config = dict(
    train_examples=42238,
    translate=0.06,
    num_classes=11,
    hidden_act='gelu',
    mlp_ratio=4,
    num_experts=64,
    expert_mlp_ratio=0.25,
    layers=10,
    beta1=0.9,
    beta2=0.999,
    eps=1e-10,
    batch_size=96,
)
Rows from block 7 of a small image classifier, named by matrix and row number. Rows with one number within an expert belong to one neuron, the router's apart. Each number is 200 + 30 x the weight over its row's rms, rounded and kept within 0 to 999. All counts start at 0.
Before each expert's rows are labels from the 100 images, of 14976, where the router gives the expert most weight on average: "responds to" is what is common among them. Only what is clearly more common there than usual is listed. The data: capsule endoscopy frames (Kvasir-Capsule). In brackets: how many of the 100.
# router: router (model.blocks.7.mlp.router.weight, 64x384), inputs 55-109
# up: expert up (model.blocks.7.mlp.up, 64x96x384), inputs 55-109
# down: expert down (model.blocks.7.mlp.down, 64x384x96, transposed), outputs 55-109

# expert 21
responds to: finding: reduced mucosal view (46)
router.21,175,144,185,204,166,222,138,208,237,271,153,214,212,135,187,188,242,164,206,212,215,174,238,232,166,223,205,215,199,203,150,205,181,223,187,225,200,204,194,234,180,130,242,200,151,214,154,205,241,220,210,202,178,211,239
up.0,233,221,164,148,194,208,207,203,218,201,189,204,190,165,173,221,209,186,153,146,214,148,232,216,226,222,255,179,234,157,201,163,187,210,235,191,190,209,224,207,194,192,221,180,201,186,218,236,187,158,251,224,152,233,206
down.0,235,191,194,203,167,181,170,192,155,180,200,202,173,254,225,194,153,221,166,210,187,222,145,201,200,228,137,214,223,217,228,178,165,167,231,168,202,254,199,193,197,227,155,181,189,199,190,200,227,240,199,235,162,176,262
up.1,230,208,193,144,173,220,205,217,157,172,206,216,197,204,190,228,254,192,213,202,197,217,223,154,228,236,206,193,212,187,175,207,249,191,209,177,184,184,167,189,170,226,216,136,198,220,217,192,218,231,191,205,159,214,169
down.1,201,266,174,197,230,240,197,190,178,220,174,173,225,196,252,203,190,177,159,218,200,184,184,194,173,171,196,190,253,182,198,161,176,281,178,202,156,222,180,142,228,189,189,155,192,172,177,192,154,226,164,256,198,249,211
up.2,205,215,235,144,190,220,133,163,232,195,207,220,202,184,220,220,236,235,169,218,188,163,198,203,205,204,197,190,160,150,228,211,201,163,207,183,141,145,193,198,237,174,220,131,196,238,159,138,202,166,216,150,136,227,227
down.2,170,249,211,263,229,247,175,155,136,195,147,151,218,173,185,221,174,181,262,186,208,196,201,207,204,235,206,176,217,172,220,218,225,214,200,206,189,199,191,211,148,200,205,279,177,202,191,190,196,152,243,210,196,226,224
up.3,200,137,164,188,226,187,203,210,171,166,211,223,183,180,188,214,204,195,228,148,229,224,216,198,176,200,190,173,243,207,205,219,186,181,181,201,196,188,169,225,231,200,213,183,215,152,193,169,171,168,181,100,201,175,167
down.3,227,245,231,236,165,200,226,134,237,169,239,193,226,228,248,199,185,154,187,210,164,190,247,175,167,233,208,192,189,223,246,214,184,165,171,191,201,191,194,221,195,150,170,210,201,155,205,222,239,214,223,234,199,235,224
up.4,188,216,232,200,206,209,204,141,167,186,167,201,209,201,233,234,178,210,171,227,201,195,188,189,201,244,267,198,194,205,280,180,184,242,255,192,217,234,198,188,142,179,223,183,185,167,242,155,229,257,183,198,232,157,154
down.4,202,178,244,199,198,228,201,197,201,133,249,224,170,184,219,220,198,196,166,111,211,200,262,177,210,248,184,205,240,224,192,154,208,204,162,230,144,164,200,153,190,251,152,222,167,176,173,175,144,195,252,182,200,133,193
up.5,211,187,237,235,153,227,194,191,228,237,148,211,200,214,238,219,188,190,179,254,123,198,216,205,182,167,221,215,182,188,189,209,166,140,178,232,173,201,199,194,196,119,216,232,184,200,194,176,222,246,184,234,179,185,227
down.5,189,188,120,215,198,211,244,194,255,234,184,197,183,127,148,233,238,154,186,225,213,164,177,166,160,183,186,174,179,216,188,213,198,245,170,206,220,194,247,189,171,197,214,167,206,264,237,240,192,171,199,214,219,204,165
up.6,182,165,179,195,254,186,171,207,191,180,199,189,194,197,169,273,237,186,217,158,212,192,292,189,224,197,198,164,267,221,177,202,214,196,234,194,194,163,212,191,209,238,256,211,207,141,171,225,154,173,223,151,189,228,172
down.6,253,244,256,182,218,206,198,193,131,181,242,172,218,239,201,141,218,215,178,253,196,196,192,240,225,202,171,220,216,199,260,165,164,182,206,177,164,162,149,197,212,191,176,159,200,160,246,198,191,245,185,245,188,156,230
up.7,245,177,196,189,175,148,173,221,202,238,191,233,180,200,222,215,165,206,168,244,163,200,283,193,182,189,267,209,229,242,213,201,215,206,193,240,167,235,178,209,152,196,219,247,184,205,185,194,229,258,202,191,231,210,240
down.7,186,240,181,209,197,195,242,200,236,239,195,249,196,157,153,164,233,156,193,206,211,197,164,180,189,191,211,181,150,244,169,229,181,185,192,197,223,228,255,210,218,206,248,214,176,273,184,250,235,168,170,199,189,157,206
up.8,205,192,181,183,153,168,173,207,208,255,155,239,208,210,208,231,162,190,160,264,157,209,275,175,194,203,241,225,247,226,187,215,225,211,230,227,192,228,203,231,133,201,211,230,177,186,154,196,215,250,168,184,242,200,221
down.8,219,227,181,206,150,225,236,228,212,225,201,197,167,167,164,148,184,194,218,252,186,183,150,182,175,154,185,158,154,208,200,180,198,196,196,185,244,208,225,216,206,210,251,226,181,246,230,238,221,170,195,227,189,173,182
up.9,241,189,233,194,145,180,151,211,213,242,150,216,232,212,245,187,144,209,198,217,165,200,251,211,168,157,249,212,187,199,199,199,172,167,187,237,180,197,184,189,227,169,219,219,212,242,173,197,237,258,185,231,202,187,256
down.9,203,169,176,201,191,205,247,214,270,214,171,193,175,127,155,236,235,177,233,190,161,201,184,215,159,202,173,189,147,192,189,237,219,202,199,211,215,198,280,205,152,212,221,188,158,263,211,240,220,123,232,190,203,203,143
up.10,210,162,191,206,169,188,181,210,169,246,185,200,200,198,249,202,213,170,199,258,177,212,201,174,210,182,237,200,166,245,226,196,161,192,264,157,220,190,175,234,241,161,236,222,256,194,224,145,251,280,170,187,181,190,160
down.10,269,217,204,169,248,147,216,238,199,129,192,183,206,168,142,227,192,217,154,176,121,251,159,155,212,237,203,135,164,164,174,237,242,170,229,252,178,166,197,210,248,200,186,198,181,191,227,215,176,253,241,182,195,235,187
up.11,224,187,218,221,166,212,156,176,219,260,159,192,262,196,247,176,148,182,184,212,190,206,242,244,172,175,219,222,184,206,202,190,154,167,222,227,167,215,200,206,236,152,224,209,211,200,185,168,231,229,184,221,194,210,228
down.11,169,184,157,214,202,191,226,229,225,195,176,207,191,145,158,254,209,156,224,177,171,228,208,165,198,182,156,227,184,206,170,220,174,173,217,204,243,234,259,222,106,178,209,184,173,224,187,230,149,137,235,191,223,238,164
up.12,193,224,222,174,226,181,130,213,139,175,229,189,178,164,172,182,141,196,163,189,218,162,169,187,211,209,223,223,213,211,154,183,186,200,147,183,254,187,166,199,247,160,201,225,204,163,214,167,258,136,192,190,175,159,196
down.12,203,205,229,232,166,243,224,210,216,194,219,175,211,174,195,231,213,208,234,251,203,207,196,170,140,192,191,191,175,176,150,224,171,213,189,213,208,225,183,208,181,203,185,160,216,202,161,235,198,178,227,236,216,247,208
up.13,205,212,165,172,220,179,218,278,186,191,225,185,165,154,103,191,220,174,251,175,205,208,174,205,205,155,194,164,180,212,169,180,196,217,167,209,258,204,212,193,196,221,257,200,216,234,222,234,220,139,225,193,178,200,184
down.13,250,235,244,206,194,206,199,203,142,259,201,214,207,245,204,214,160,186,151,220,199,203,212,220,187,230,261,193,199,244,232,207,226,202,149,211,247,180,184,220,220,226,213,215,172,255,204,175,223,190,205,204,195,198,227

# expert 3
responds to: finding: ileocecal valve (71)
router.3,146,174,215,203,160,229,193,175,225,288,150,202,191,147,158,229,218,169,162,203,175,163,194,197,157,219,240,233,174,230,188,192,209,235,173,163,195,191,184,198,153,135,181,244,177,222,170,196,223,210,244,189,177,171,223
up.0,215,202,210,138,182,196,175,142,222,200,210,258,174,202,178,185,197,197,233,208,179,183,152,174,206,210,208,170,174,253,224,222,208,177,203,212,224,214,151,195,184,204,220,225,172,219,194,229,185,197,160,187,202,236,152
down.0,191,221,174,221,227,252,203,154,209,229,255,177,157,191,194,225,132,165,223,215,251,194,194,212,213,185,205,178,207,186,215,183,196,239,141,175,189,197,186,164,202,244,156,218,192,198,202,172,251,225,185,272,155,175,230
up.1,201,209,177,196,198,163,235,200,188,202,222,186,266,170,249,224,213,221,215,200,188,228,230,236,225,201,232,224,252,214,220,214,196,200,208,230,199,230,167,201,163,190,151,190,238,176,267,170,209,186,147,192,171,185,185
down.1,216,218,227,188,214,193,246,189,164,241,159,168,160,204,190,185,183,192,209,228,208,176,181,150,268,192,155,244,213,211,184,135,217,184,260,218,130,223,211,207,191,162,227,213,237,222,166,196,201,196,179,189,230,283,154
up.2,229,156,192,233,239,196,163,191,192,194,209,221,193,200,260,206,183,173,170,230,212,270,202,225,187,221,105,197,232,177,208,266,254,194,219,195,244,166,178,225,217,254,194,202,199,166,240,186,187,177,193,195,203,191,218
down.2,224,170,182,177,193,176,185,185,223,133,205,223,208,218,180,219,169,189,208,170,163,244,231,189,211,197,250,236,162,195,157,201,204,188,208,243,189,191,231,182,179,204,210,240,140,228,211,222,174,152,245,254,174,256,228
up.3,205,255,212,215,161,198,186,180,235,247,166,245,169,253,206,182,175,207,156,273,152,179,150,198,185,200,245,197,185,228,210,195,229,176,229,165,210,197,162,154,172,207,161,222,163,235,188,203,247,228,219,218,216,231,189
down.3,232,229,185,220,181,215,178,196,208,170,188,209,125,217,232,210,191,193,195,154,249,194,172,196,218,205,186,125,285,198,222,200,169,187,182,207,161,158,229,155,174,235,161,201,181,192,146,233,209,176,147,152,205,206,194
up.4,164,175,249,239,184,189,184,196,216,239,217,208,250,205,160,170,257,241,165,218,155,164,173,168,209,191,200,241,184,171,199,180,197,190,135,215,238,140,203,221,162,185,131,268,210,188,185,150,178,201,179,179,174,164,207
down.4,190,228,214,234,232,180,193,165,214,189,233,183,187,169,224,179,179,184,233,211,180,203,213,254,171,190,235,141,162,194,241,212,142,240,231,186,206,194,182,209,182,208,206,143,227,161,248,212,190,205,189,224,194,241,180
up.5,200,152,198,260,156,148,227,275,230,189,222,170,222,192,223,211,232,225,207,208,187,151,182,164,207,199,247,183,192,205,160,212,256,204,188,214,171,207,186,239,226,181,220,261,169,209,189,192,175,202,200,188,211,197,214
down.5,227,297,219,178,211,195,142,148,201,193,212,161,192,186,167,160,241,195,210,240,225,201,160,203,159,237,181,233,220,135,206,205,192,177,172,196,245,213,179,244,237,193,226,132,202,212,222,194,198,193,218,251,164,235,168
up.6,166,247,204,190,199,219,178,130,226,239,157,220,195,207,215,259,145,205,182,209,164,155,189,148,222,243,184,185,208,217,257,197,176,194,191,176,195,203,195,203,188,200,187,260,201,174,211,197,201,223,208,196,178,184,188
down.6,245,201,164,186,216,208,190,188,228,168,245,234,169,186,252,189,189,206,242,190,252,227,256,215,212,196,221,184,259,212,202,190,224,218,207,221,198,209,178,208,177,253,126,221,186,195,120,208,189,210,150,177,202,193,171
up.7,184,214,242,209,204,234,189,166,211,174,212,247,181,236,225,192,203,204,210,268,200,174,147,151,227,205,193,185,163,211,227,190,231,161,240,161,209,175,137,178,181,214,213,208,192,244,227,147,209,197,196,174,182,176,186
down.7,214,267,195,137,207,194,190,176,187,147,219,184,147,181,173,213,180,185,248,158,229,187,221,229,234,165,206,182,199,184,191,215,228,224,200,217,197,215,186,198,218,222,167,174,218,200,130,185,178,202,154,190,182,237,238
up.8,180,163,194,165,204,256,159,222,189,212,203,175,218,140,188,220,200,235,192,213,249,169,209,205,218,242,180,182,209,167,162,250,184,203,198,222,204,211,165,208,175,171,149,192,202,189,160,189,197,202,219,152,233,229,231
down.8,189,178,224,231,216,133,268,256,203,194,268,153,206,211,192,203,251,187,187,193,171,235,194,172,171,146,240,233,143,198,217,238,178,187,145,176,222,187,198,219,241,160,240,209,214,217,254,160,179,189,250,207,206,202,206
up.9,209,179,184,216,178,169,205,164,217,200,193,228,170,216,188,204,184,218,167,263,185,166,156,153,292,213,198,202,186,204,200,204,226,179,202,181,220,190,176,203,196,186,178,195,167,177,210,143,217,188,227,177,195,221,214
down.9,229,213,186,184,192,175,213,194,210,122,189,162,155,234,210,183,194,153,207,198,186,196,177,186,240,196,218,136,175,211,216,148,195,190,182,166,202,218,153,209,142,243,175,167,234,169,177,234,169,211,178,180,176,215,243
up.10,184,192,235,212,168,179,181,196,211,233,199,244,167,196,191,167,219,199,181,222,150,150,184,165,202,184,220,213,213,206,199,208,223,184,148,224,222,165,187,208,129,212,154,273,169,238,165,179,191,221,221,205,179,212,238
down.10,209,208,189,177,222,196,184,191,219,200,231,151,198,200,217,143,192,173,207,236,246,224,187,240,216,186,207,173,223,171,201,171,162,222,207,183,169,260,161,183,202,210,211,121,260,211,224,218,223,203,204,248,152,224,224
up.11,235,193,234,224,224,198,143,202,211,172,246,180,208,183,238,153,210,175,243,230,217,200,232,213,190,184,185,185,188,200,192,205,186,193,181,226,190,195,144,205,288,212,245,161,210,283,217,193,252,198,226,226,218,241,221
down.11,193,201,202,172,216,234,233,278,228,173,214,146,189,200,210,193,259,217,210,160,222,258,187,256,162,216,204,200,198,185,225,215,206,185,199,180,168,206,226,217,181,253,204,198,226,163,153,221,161,197,180,184,261,213,169
up.12,174,126,197,181,200,176,241,221,196,216,212,207,215,193,195,196,234,223,206,161,188,210,191,161,210,159,175,179,185,191,178,230,173,211,173,213,210,130,297,173,179,186,163,199,204,158,209,137,129,186,168,195,206,183,226
down.12,220,246,176,287,206,200,151,166,197,155,201,115,200,208,193,200,203,175,188,204,188,213,211,211,228,167,143,272,242,233,191,170,195,237,282,186,151,207,184,219,244,170,230,174,246,244,215,199,215,186,220,222,210,221,230
up.13,144,191,222,177,205,259,171,179,214,251,221,211,191,191,171,203,223,197,203,167,245,194,224,195,226,194,188,182,181,176,171,186,163,192,112,209,199,138,205,175,207,223,188,240,219,186,209,230,234,162,205,222,155,203,173
down.13,156,181,202,206,232,181,205,137,200,206,180,156,191,186,189,221,246,189,250,229,182,198,228,200,233,212,239,220,223,145,178,200,170,172,170,220,170,204,175,207,233,216,194,235,155,234,201,189,269,254,242,226,205,143,205

# expert 24
responds to: finding: foreign body (27)
router.24,208,163,154,179,203,182,170,208,169,217,194,207,159,208,224,215,222,202,186,201,254,236,217,190,222,221,142,182,221,199,168,225,219,246,226,190,192,181,170,173,167,207,213,176,182,169,182,235,174,197,188,154,206,173,211
up.0,191,174,237,207,184,222,204,187,204,198,179,212,192,175,121,268,250,207,240,154,182,127,236,105,200,219,222,205,170,256,217,160,241,250,128,180,252,175,194,207,228,207,278,263,203,215,236,239,210,151,246,176,187,243,172
down.0,168,166,198,230,236,199,161,206,239,235,189,200,236,177,178,215,218,210,211,224,193,176,244,190,134,212,234,224,175,175,176,231,191,235,155,221,204,205,211,244,220,148,241,222,147,212,244,169,249,195,215,211,172,231,234
up.1,202,174,164,158,220,141,204,227,172,158,223,212,228,158,159,183,187,170,260,166,208,181,252,171,210,179,238,179,204,226,203,185,260,180,165,218,163,195,235,210,213,252,227,232,207,218,168,237,158,169,219,162,151,177,218
down.1,190,148,147,213,213,194,232,218,227,237,181,200,250,168,215,261,241,219,237,240,206,132,194,198,220,210,211,242,193,162,222,278,232,228,206,204,185,239,206,254,183,166,215,191,189,202,216,177,209,220,210,221,161,202,235
up.2,215,201,211,163,188,166,177,206,162,207,190,193,195,181,206,204,238,200,187,162,210,198,195,222,223,221,163,172,240,201,172,212,241,258,165,168,175,188,177,161,234,240,210,197,223,179,233,182,245,178,221,197,154,163,200
down.2,177,248,253,184,153,216,229,189,166,167,211,226,175,224,124,166,200,177,175,235,154,169,141,172,199,153,207,199,169,233,221,157,202,190,182,159,249,240,207,170,184,189,184,233,212,237,238,183,234,215,201,227,201,195,186
up.3,209,168,207,185,189,202,167,193,195,241,147,214,186,239,225,189,196,213,136,223,238,234,239,223,193,218,177,206,196,211,210,185,240,214,202,208,161,197,142,188,181,223,229,235,220,164,187,220,201,257,196,166,183,182,215
down.3,206,228,187,210,202,252,207,193,199,172,196,241,213,220,156,161,161,153,186,229,212,194,165,146,215,166,197,181,207,236,257,165,144,248,235,160,241,253,195,198,167,153,170,194,209,211,213,227,212,183,184,226,204,205,147
up.4,223,180,214,160,157,222,163,189,202,236,121,187,225,182,218,155,229,197,165,175,200,214,238,240,173,193,214,187,185,215,201,181,215,228,190,197,160,207,155,176,227,244,207,223,252,207,192,181,260,201,209,180,201,221,221
down.4,168,211,207,225,182,254,242,194,212,236,166,235,203,192,159,189,212,159,218,243,196,179,188,161,182,177,203,209,213,267,257,158,179,223,227,179,257,194,195,200,178,164,171,218,178,249,176,217,251,196,197,231,157,200,187
up.5,232,182,179,201,180,155,146,176,165,221,144,206,201,248,228,193,191,199,152,228,233,241,224,210,208,207,162,221,192,208,175,193,262,223,193,221,170,211,136,194,190,210,231,240,208,161,168,220,207,237,202,154,174,189,218
down.5,192,250,208,201,194,254,234,180,189,171,170,239,200,185,141,148,189,156,193,239,215,196,167,150,227,183,189,190,218,257,226,180,151,242,232,152,278,260,182,191,182,200,223,185,201,210,209,252,235,194,198,235,204,224,162
up.6,168,200,220,189,175,235,202,231,164,200,211,238,184,231,156,264,164,226,233,159,212,164,173,121,223,239,209,197,184,234,208,172,227,227,157,170,246,156,216,210,252,205,220,241,189,185,245,198,180,93,220,177,199,200,167
down.6,150,162,218,230,201,224,185,211,234,160,210,189,206,142,158,244,228,173,209,172,138,158,224,160,177,215,237,222,190,185,158,239,197,199,177,212,228,189,183,253,221,168,227,246,186,178,217,154,205,207,271,195,195,246,232
up.7,198,178,211,158,188,160,161,241,174,215,188,242,206,236,240,197,189,194,195,224,250,198,198,235,251,219,178,153,247,226,166,214,259,256,222,220,181,203,172,168,199,256,218,160,215,164,190,184,211,227,174,220,207,156,244
down.7,157,251,254,178,167,192,208,166,176,145,231,200,184,219,155,152,195,151,146,235,162,217,151,158,237,166,238,193,203,221,251,158,182,203,232,154,271,230,154,183,185,180,171,235,216,200,235,205,233,241,201,215,181,207,175
up.8,160,180,168,205,197,172,231,149,222,235,210,187,227,239,211,251,163,205,156,238,183,206,225,174,206,234,219,206,198,190,250,238,213,217,244,198,189,225,223,209,143,186,179,228,186,175,177,258,135,265,177,170,238,201,209
down.8,186,147,168,221,239,192,220,240,189,168,206,213,209,165,160,227,196,167,249,203,216,200,213,139,231,195,144,238,220,201,197,188,173,204,233,229,221,225,268,262,220,125,230,181,255,185,208,195,171,196,201,181,214,189,186
up.9,211,181,192,237,213,189,224,236,195,199,191,231,236,174,164,229,257,210,203,188,118,87,186,149,215,182,219,220,230,233,188,188,243,202,203,218,227,226,217,234,156,162,203,229,204,231,227,178,196,205,221,236,179,172,205
down.9,200,222,219,174,198,177,189,212,171,167,193,228,196,275,205,219,200,177,167,163,203,270,203,207,232,188,194,186,214,230,218,166,168,188,213,194,202,165,207,167,158,238,179,158,173,179,180,241,181,217,166,150,242,207,206
up.10,201,189,210,199,188,147,165,206,174,199,185,230,193,216,223,181,212,199,169,207,210,209,191,182,231,211,170,186,221,213,183,206,257,229,176,231,193,173,139,175,179,251,214,193,196,174,212,168,194,228,188,188,199,163,207
down.10,163,243,243,179,169,202,220,205,136,145,222,205,217,227,165,153,190,162,169,248,171,187,141,198,239,161,202,207,195,219,242,150,163,216,224,170,273,239,189,184,212,182,181,200,217,211,225,200,266,216,221,231,202,163,184
up.11,233,240,202,154,183,183,157,225,168,159,199,180,233,177,213,176,240,229,148,164,175,222,169,245,189,188,211,178,241,214,175,169,193,185,227,185,165,180,180,173,194,210,165,166,229,193,220,178,226,195,213,208,193,157,186
down.11,179,186,227,209,134,196,198,161,174,204,156,231,184,192,188,178,180,198,164,246,156,134,197,125,198,189,249,178,187,277,196,179,214,223,178,173,229,187,203,185,190,194,193,241,211,221,195,184,249,193,189,215,166,207,207
up.12,234,207,168,188,181,150,129,203,147,182,157,226,185,197,213,168,227,157,163,246,201,242,212,181,214,230,176,180,239,229,172,198,246,214,212,206,182,210,130,179,187,223,239,202,179,191,211,223,238,214,221,165,161,206,207
down.12,180,247,252,199,188,221,208,171,199,152,176,208,203,226,174,147,192,131,201,241,157,167,168,152,232,211,167,164,202,219,221,185,187,215,221,158,246,252,197,184,188,190,184,229,182,209,213,234,252,214,202,205,193,239,188
up.13,210,209,190,183,215,232,220,265,191,189,217,202,184,217,174,251,160,230,247,166,207,149,156,153,223,228,196,198,198,226,189,165,176,239,165,170,231,161,231,198,285,204,214,225,201,197,251,198,181,70,219,190,199,195,165
down.13,185,145,197,260,174,214,189,217,218,182,210,185,164,152,175,228,228,153,219,201,153,165,227,147,210,210,271,236,154,201,146,211,215,186,174,224,257,190,207,218,242,162,241,224,188,223,204,185,215,188,219,172,187,256,256

# expert 6
responds to: finding: reduced mucosal view (33)
router.6,223,150,180,216,171,181,187,245,157,148,197,263,211,157,215,206,194,162,232,175,197,169,217,182,204,184,193,199,189,192,130,202,252,155,153,241,241,197,262,202,289,221,286,223,225,201,166,189,170,166,199,173,195,209,169
up.0,246,191,158,209,182,130,156,298,177,178,185,277,232,168,182,206,211,168,242,179,191,174,257,177,200,169,237,203,184,214,144,198,210,188,166,237,233,192,238,251,225,228,252,211,171,260,158,224,170,153,212,197,198,202,177
down.0,151,215,183,205,241,186,205,160,211,198,232,145,212,225,207,184,215,213,189,225,179,271,151,227,171,189,196,234,190,155,224,202,153,195,236,141,194,231,146,235,191,156,179,166,253,178,251,201,237,234,180,220,219,206,158
up.1,251,208,169,198,186,135,172,307,169,197,192,275,219,165,170,186,212,150,228,183,201,172,244,207,196,175,222,182,182,231,165,173,203,195,173,226,232,184,234,243,190,231,241,201,163,281,155,227,184,162,209,210,198,167,176
down.1,184,216,190,216,257,191,224,171,227,213,234,109,207,214,199,177,202,198,197,210,203,238,187,215,188,195,168,248,191,151,226,224,186,185,245,169,182,227,146,247,183,158,161,158,219,180,243,241,200,244,221,216,212,178,169
up.2,216,199,205,195,198,198,215,287,200,180,238,225,173,154,192,210,266,210,227,178,203,185,216,196,187,189,249,194,165,213,151,197,214,186,126,238,206,153,220,211,227,257,207,216,194,263,181,207,158,121,212,215,180,224,186
down.2,188,176,144,243,210,160,174,189,217,214,219,162,169,168,159,221,237,175,226,180,178,253,198,196,218,233,161,204,215,184,175,270,194,235,236,233,231,204,182,240,192,171,206,166,176,200,228,236,198,187,268,163,237,214,202
up.3,206,183,146,167,194,184,120,195,155,225,202,214,184,210,228,175,205,200,211,217,241,235,210,215,266,204,158,181,261,167,181,220,187,217,196,224,175,170,178,153,157,232,189,184,169,141,181,236,179,188,168,185,200,189,263
down.3,163,214,196,243,241,210,237,215,235,190,203,175,223,173,191,245,226,202,255,240,156,184,192,149,168,226,209,218,186,201,171,190,221,228,219,210,182,243,200,248,204,160,206,249,227,204,211,193,192,181,264,180,199,225,214
up.4,204,205,235,176,199,240,321,193,240,216,230,177,169,201,211,187,169,192,179,195,198,181,156,224,208,171,214,150,210,246,250,208,225,186,200,187,152,266,199,62,211,244,153,171,232,209,193,186,202,236,155,248,172,163,224
down.4,185,156,201,213,166,204,175,201,233,204,179,193,195,190,193,246,248,176,228,137,178,204,230,171,164,205,230,155,192,216,152,220,203,207,174,232,187,179,208,163,162,214,189,249,180,231,163,233,152,179,226,159,228,254,242
up.5,157,131,200,215,183,207,194,154,198,191,215,210,139,213,214,197,186,207,237,212,228,195,206,208,254,272,113,183,214,181,154,238,205,196,206,219,208,179,195,146,217,215,261,179,207,177,186,241,180,189,185,205,170,227,253
down.5,202,176,149,200,182,201,194,226,228,251,228,174,283,214,203,225,167,195,226,225,223,195,216,236,173,183,210,191,198,232,197,235,219,247,210,189,184,238,238,213,216,150,223,203,184,231,177,207,196,214,252,258,193,192,181
up.6,149,157,204,197,194,219,196,213,213,237,225,179,167,178,197,192,248,218,238,214,224,231,198,237,231,257,144,183,225,198,174,263,172,224,193,183,234,166,168,184,227,204,262,173,189,211,182,203,220,175,173,229,161,212,194
down.6,198,217,237,192,178,179,195,172,196,219,142,181,247,146,189,176,199,199,251,157,216,189,232,199,133,170,216,175,222,195,160,195,231,228,191,213,174,193,218,243,205,219,223,228,231,162,179,218,184,178,172,229,199,196,191
up.7,193,266,238,169,217,230,261,197,199,164,222,190,202,220,182,185,166,199,214,207,233,224,228,216,221,195,205,107,220,247,214,156,162,210,248,184,160,215,183,181,193,251,204,151,232,218,251,215,249,184,172,242,208,211,187
down.7,174,237,201,153,210,249,203,202,178,237,192,225,165,204,200,198,167,205,211,240,251,197,208,148,215,230,248,185,226,240,236,188,201,257,195,142,208,213,171,199,178,220,228,198,187,204,219,188,251,177,168,247,121,192,214
up.8,261,183,171,209,183,148,159,300,169,195,174,293,211,174,173,202,200,144,215,226,203,177,240,183,217,180,205,200,186,206,179,187,225,207,207,206,254,216,229,270,210,214,248,197,166,241,132,211,184,191,198,198,217,171,166
down.8,177,225,229,192,243,223,245,149,238,213,220,157,197,214,226,181,182,239,182,256,183,229,189,229,151,155,148,235,178,162,234,162,196,159,198,187,158,218,186,255,203,191,182,169,247,183,244,204,199,270,161,242,182,191,187
up.9,266,206,173,191,194,141,183,309,168,191,182,275,226,174,163,202,218,165,204,202,200,183,248,187,189,154,214,190,190,219,148,168,217,190,179,241,230,202,239,246,195,224,220,196,160,274,151,238,170,174,208,204,211,163,180
down.9,155,198,184,226,240,174,228,154,234,204,232,129,217,204,212,199,205,210,208,201,195,224,177,222,181,187,162,247,211,175,204,205,170,206,229,176,203,215,158,248,204,138,187,162,229,187,224,236,214,242,224,188,205,179,188
up.10,230,221,210,201,194,204,227,316,187,195,217,239,220,181,189,210,198,219,217,152,185,180,196,208,174,176,227,195,172,230,141,187,212,172,153,237,203,169,227,211,221,241,192,219,175,293,169,208,165,141,191,216,217,171,174
down.10,174,173,128,245,227,175,193,140,240,201,212,133,162,172,184,219,265,156,217,176,162,213,190,176,189,228,193,225,199,176,179,242,209,203,215,204,217,184,174,225,154,161,192,175,177,213,223,223,204,195,265,189,199,219,176
up.11,160,222,209,160,201,232,206,164,246,189,227,159,189,178,167,180,189,185,232,159,237,186,194,202,226,177,131,159,243,223,199,184,187,251,234,165,210,233,182,178,222,213,210,163,193,198,214,186,248,163,211,232,168,156,183
down.11,169,255,243,150,211,136,207,216,248,229,171,205,231,161,175,169,187,223,226,232,198,189,143,226,196,186,203,178,216,214,154,180,211,236,203,174,160,193,194,212,215,156,234,219,222,197,157,184,204,171,184,207,191,142,185
up.12,198,169,201,218,201,211,213,206,200,172,217,237,109,215,223,238,153,185,149,257,212,199,166,197,236,255,159,207,215,192,243,203,243,206,293,153,209,230,198,216,249,212,233,168,204,179,181,172,218,211,187,186,211,190,206
down.12,267,217,196,145,200,246,201,206,226,216,195,203,199,174,264,163,186,218,260,197,226,178,219,236,181,99,190,171,192,203,218,184,230,145,122,213,94,199,245,184,190,273,231,190,225,233,147,197,175,218,160,239,173,208,220
up.13,202,171,148,202,198,183,163,237,214,224,193,220,228,162,197,199,216,244,243,154,198,175,231,195,200,212,229,175,220,180,130,211,205,199,159,264,187,165,205,200,196,232,224,222,230,206,207,257,178,144,209,185,179,204,209
down.13,167,204,164,227,153,194,182,141,195,242,171,195,184,219,182,219,226,169,217,233,123,179,159,180,197,273,208,201,211,235,144,253,224,180,208,195,242,181,155,197,207,200,215,263,169,217,166,244,226,213,239,173,220,205,211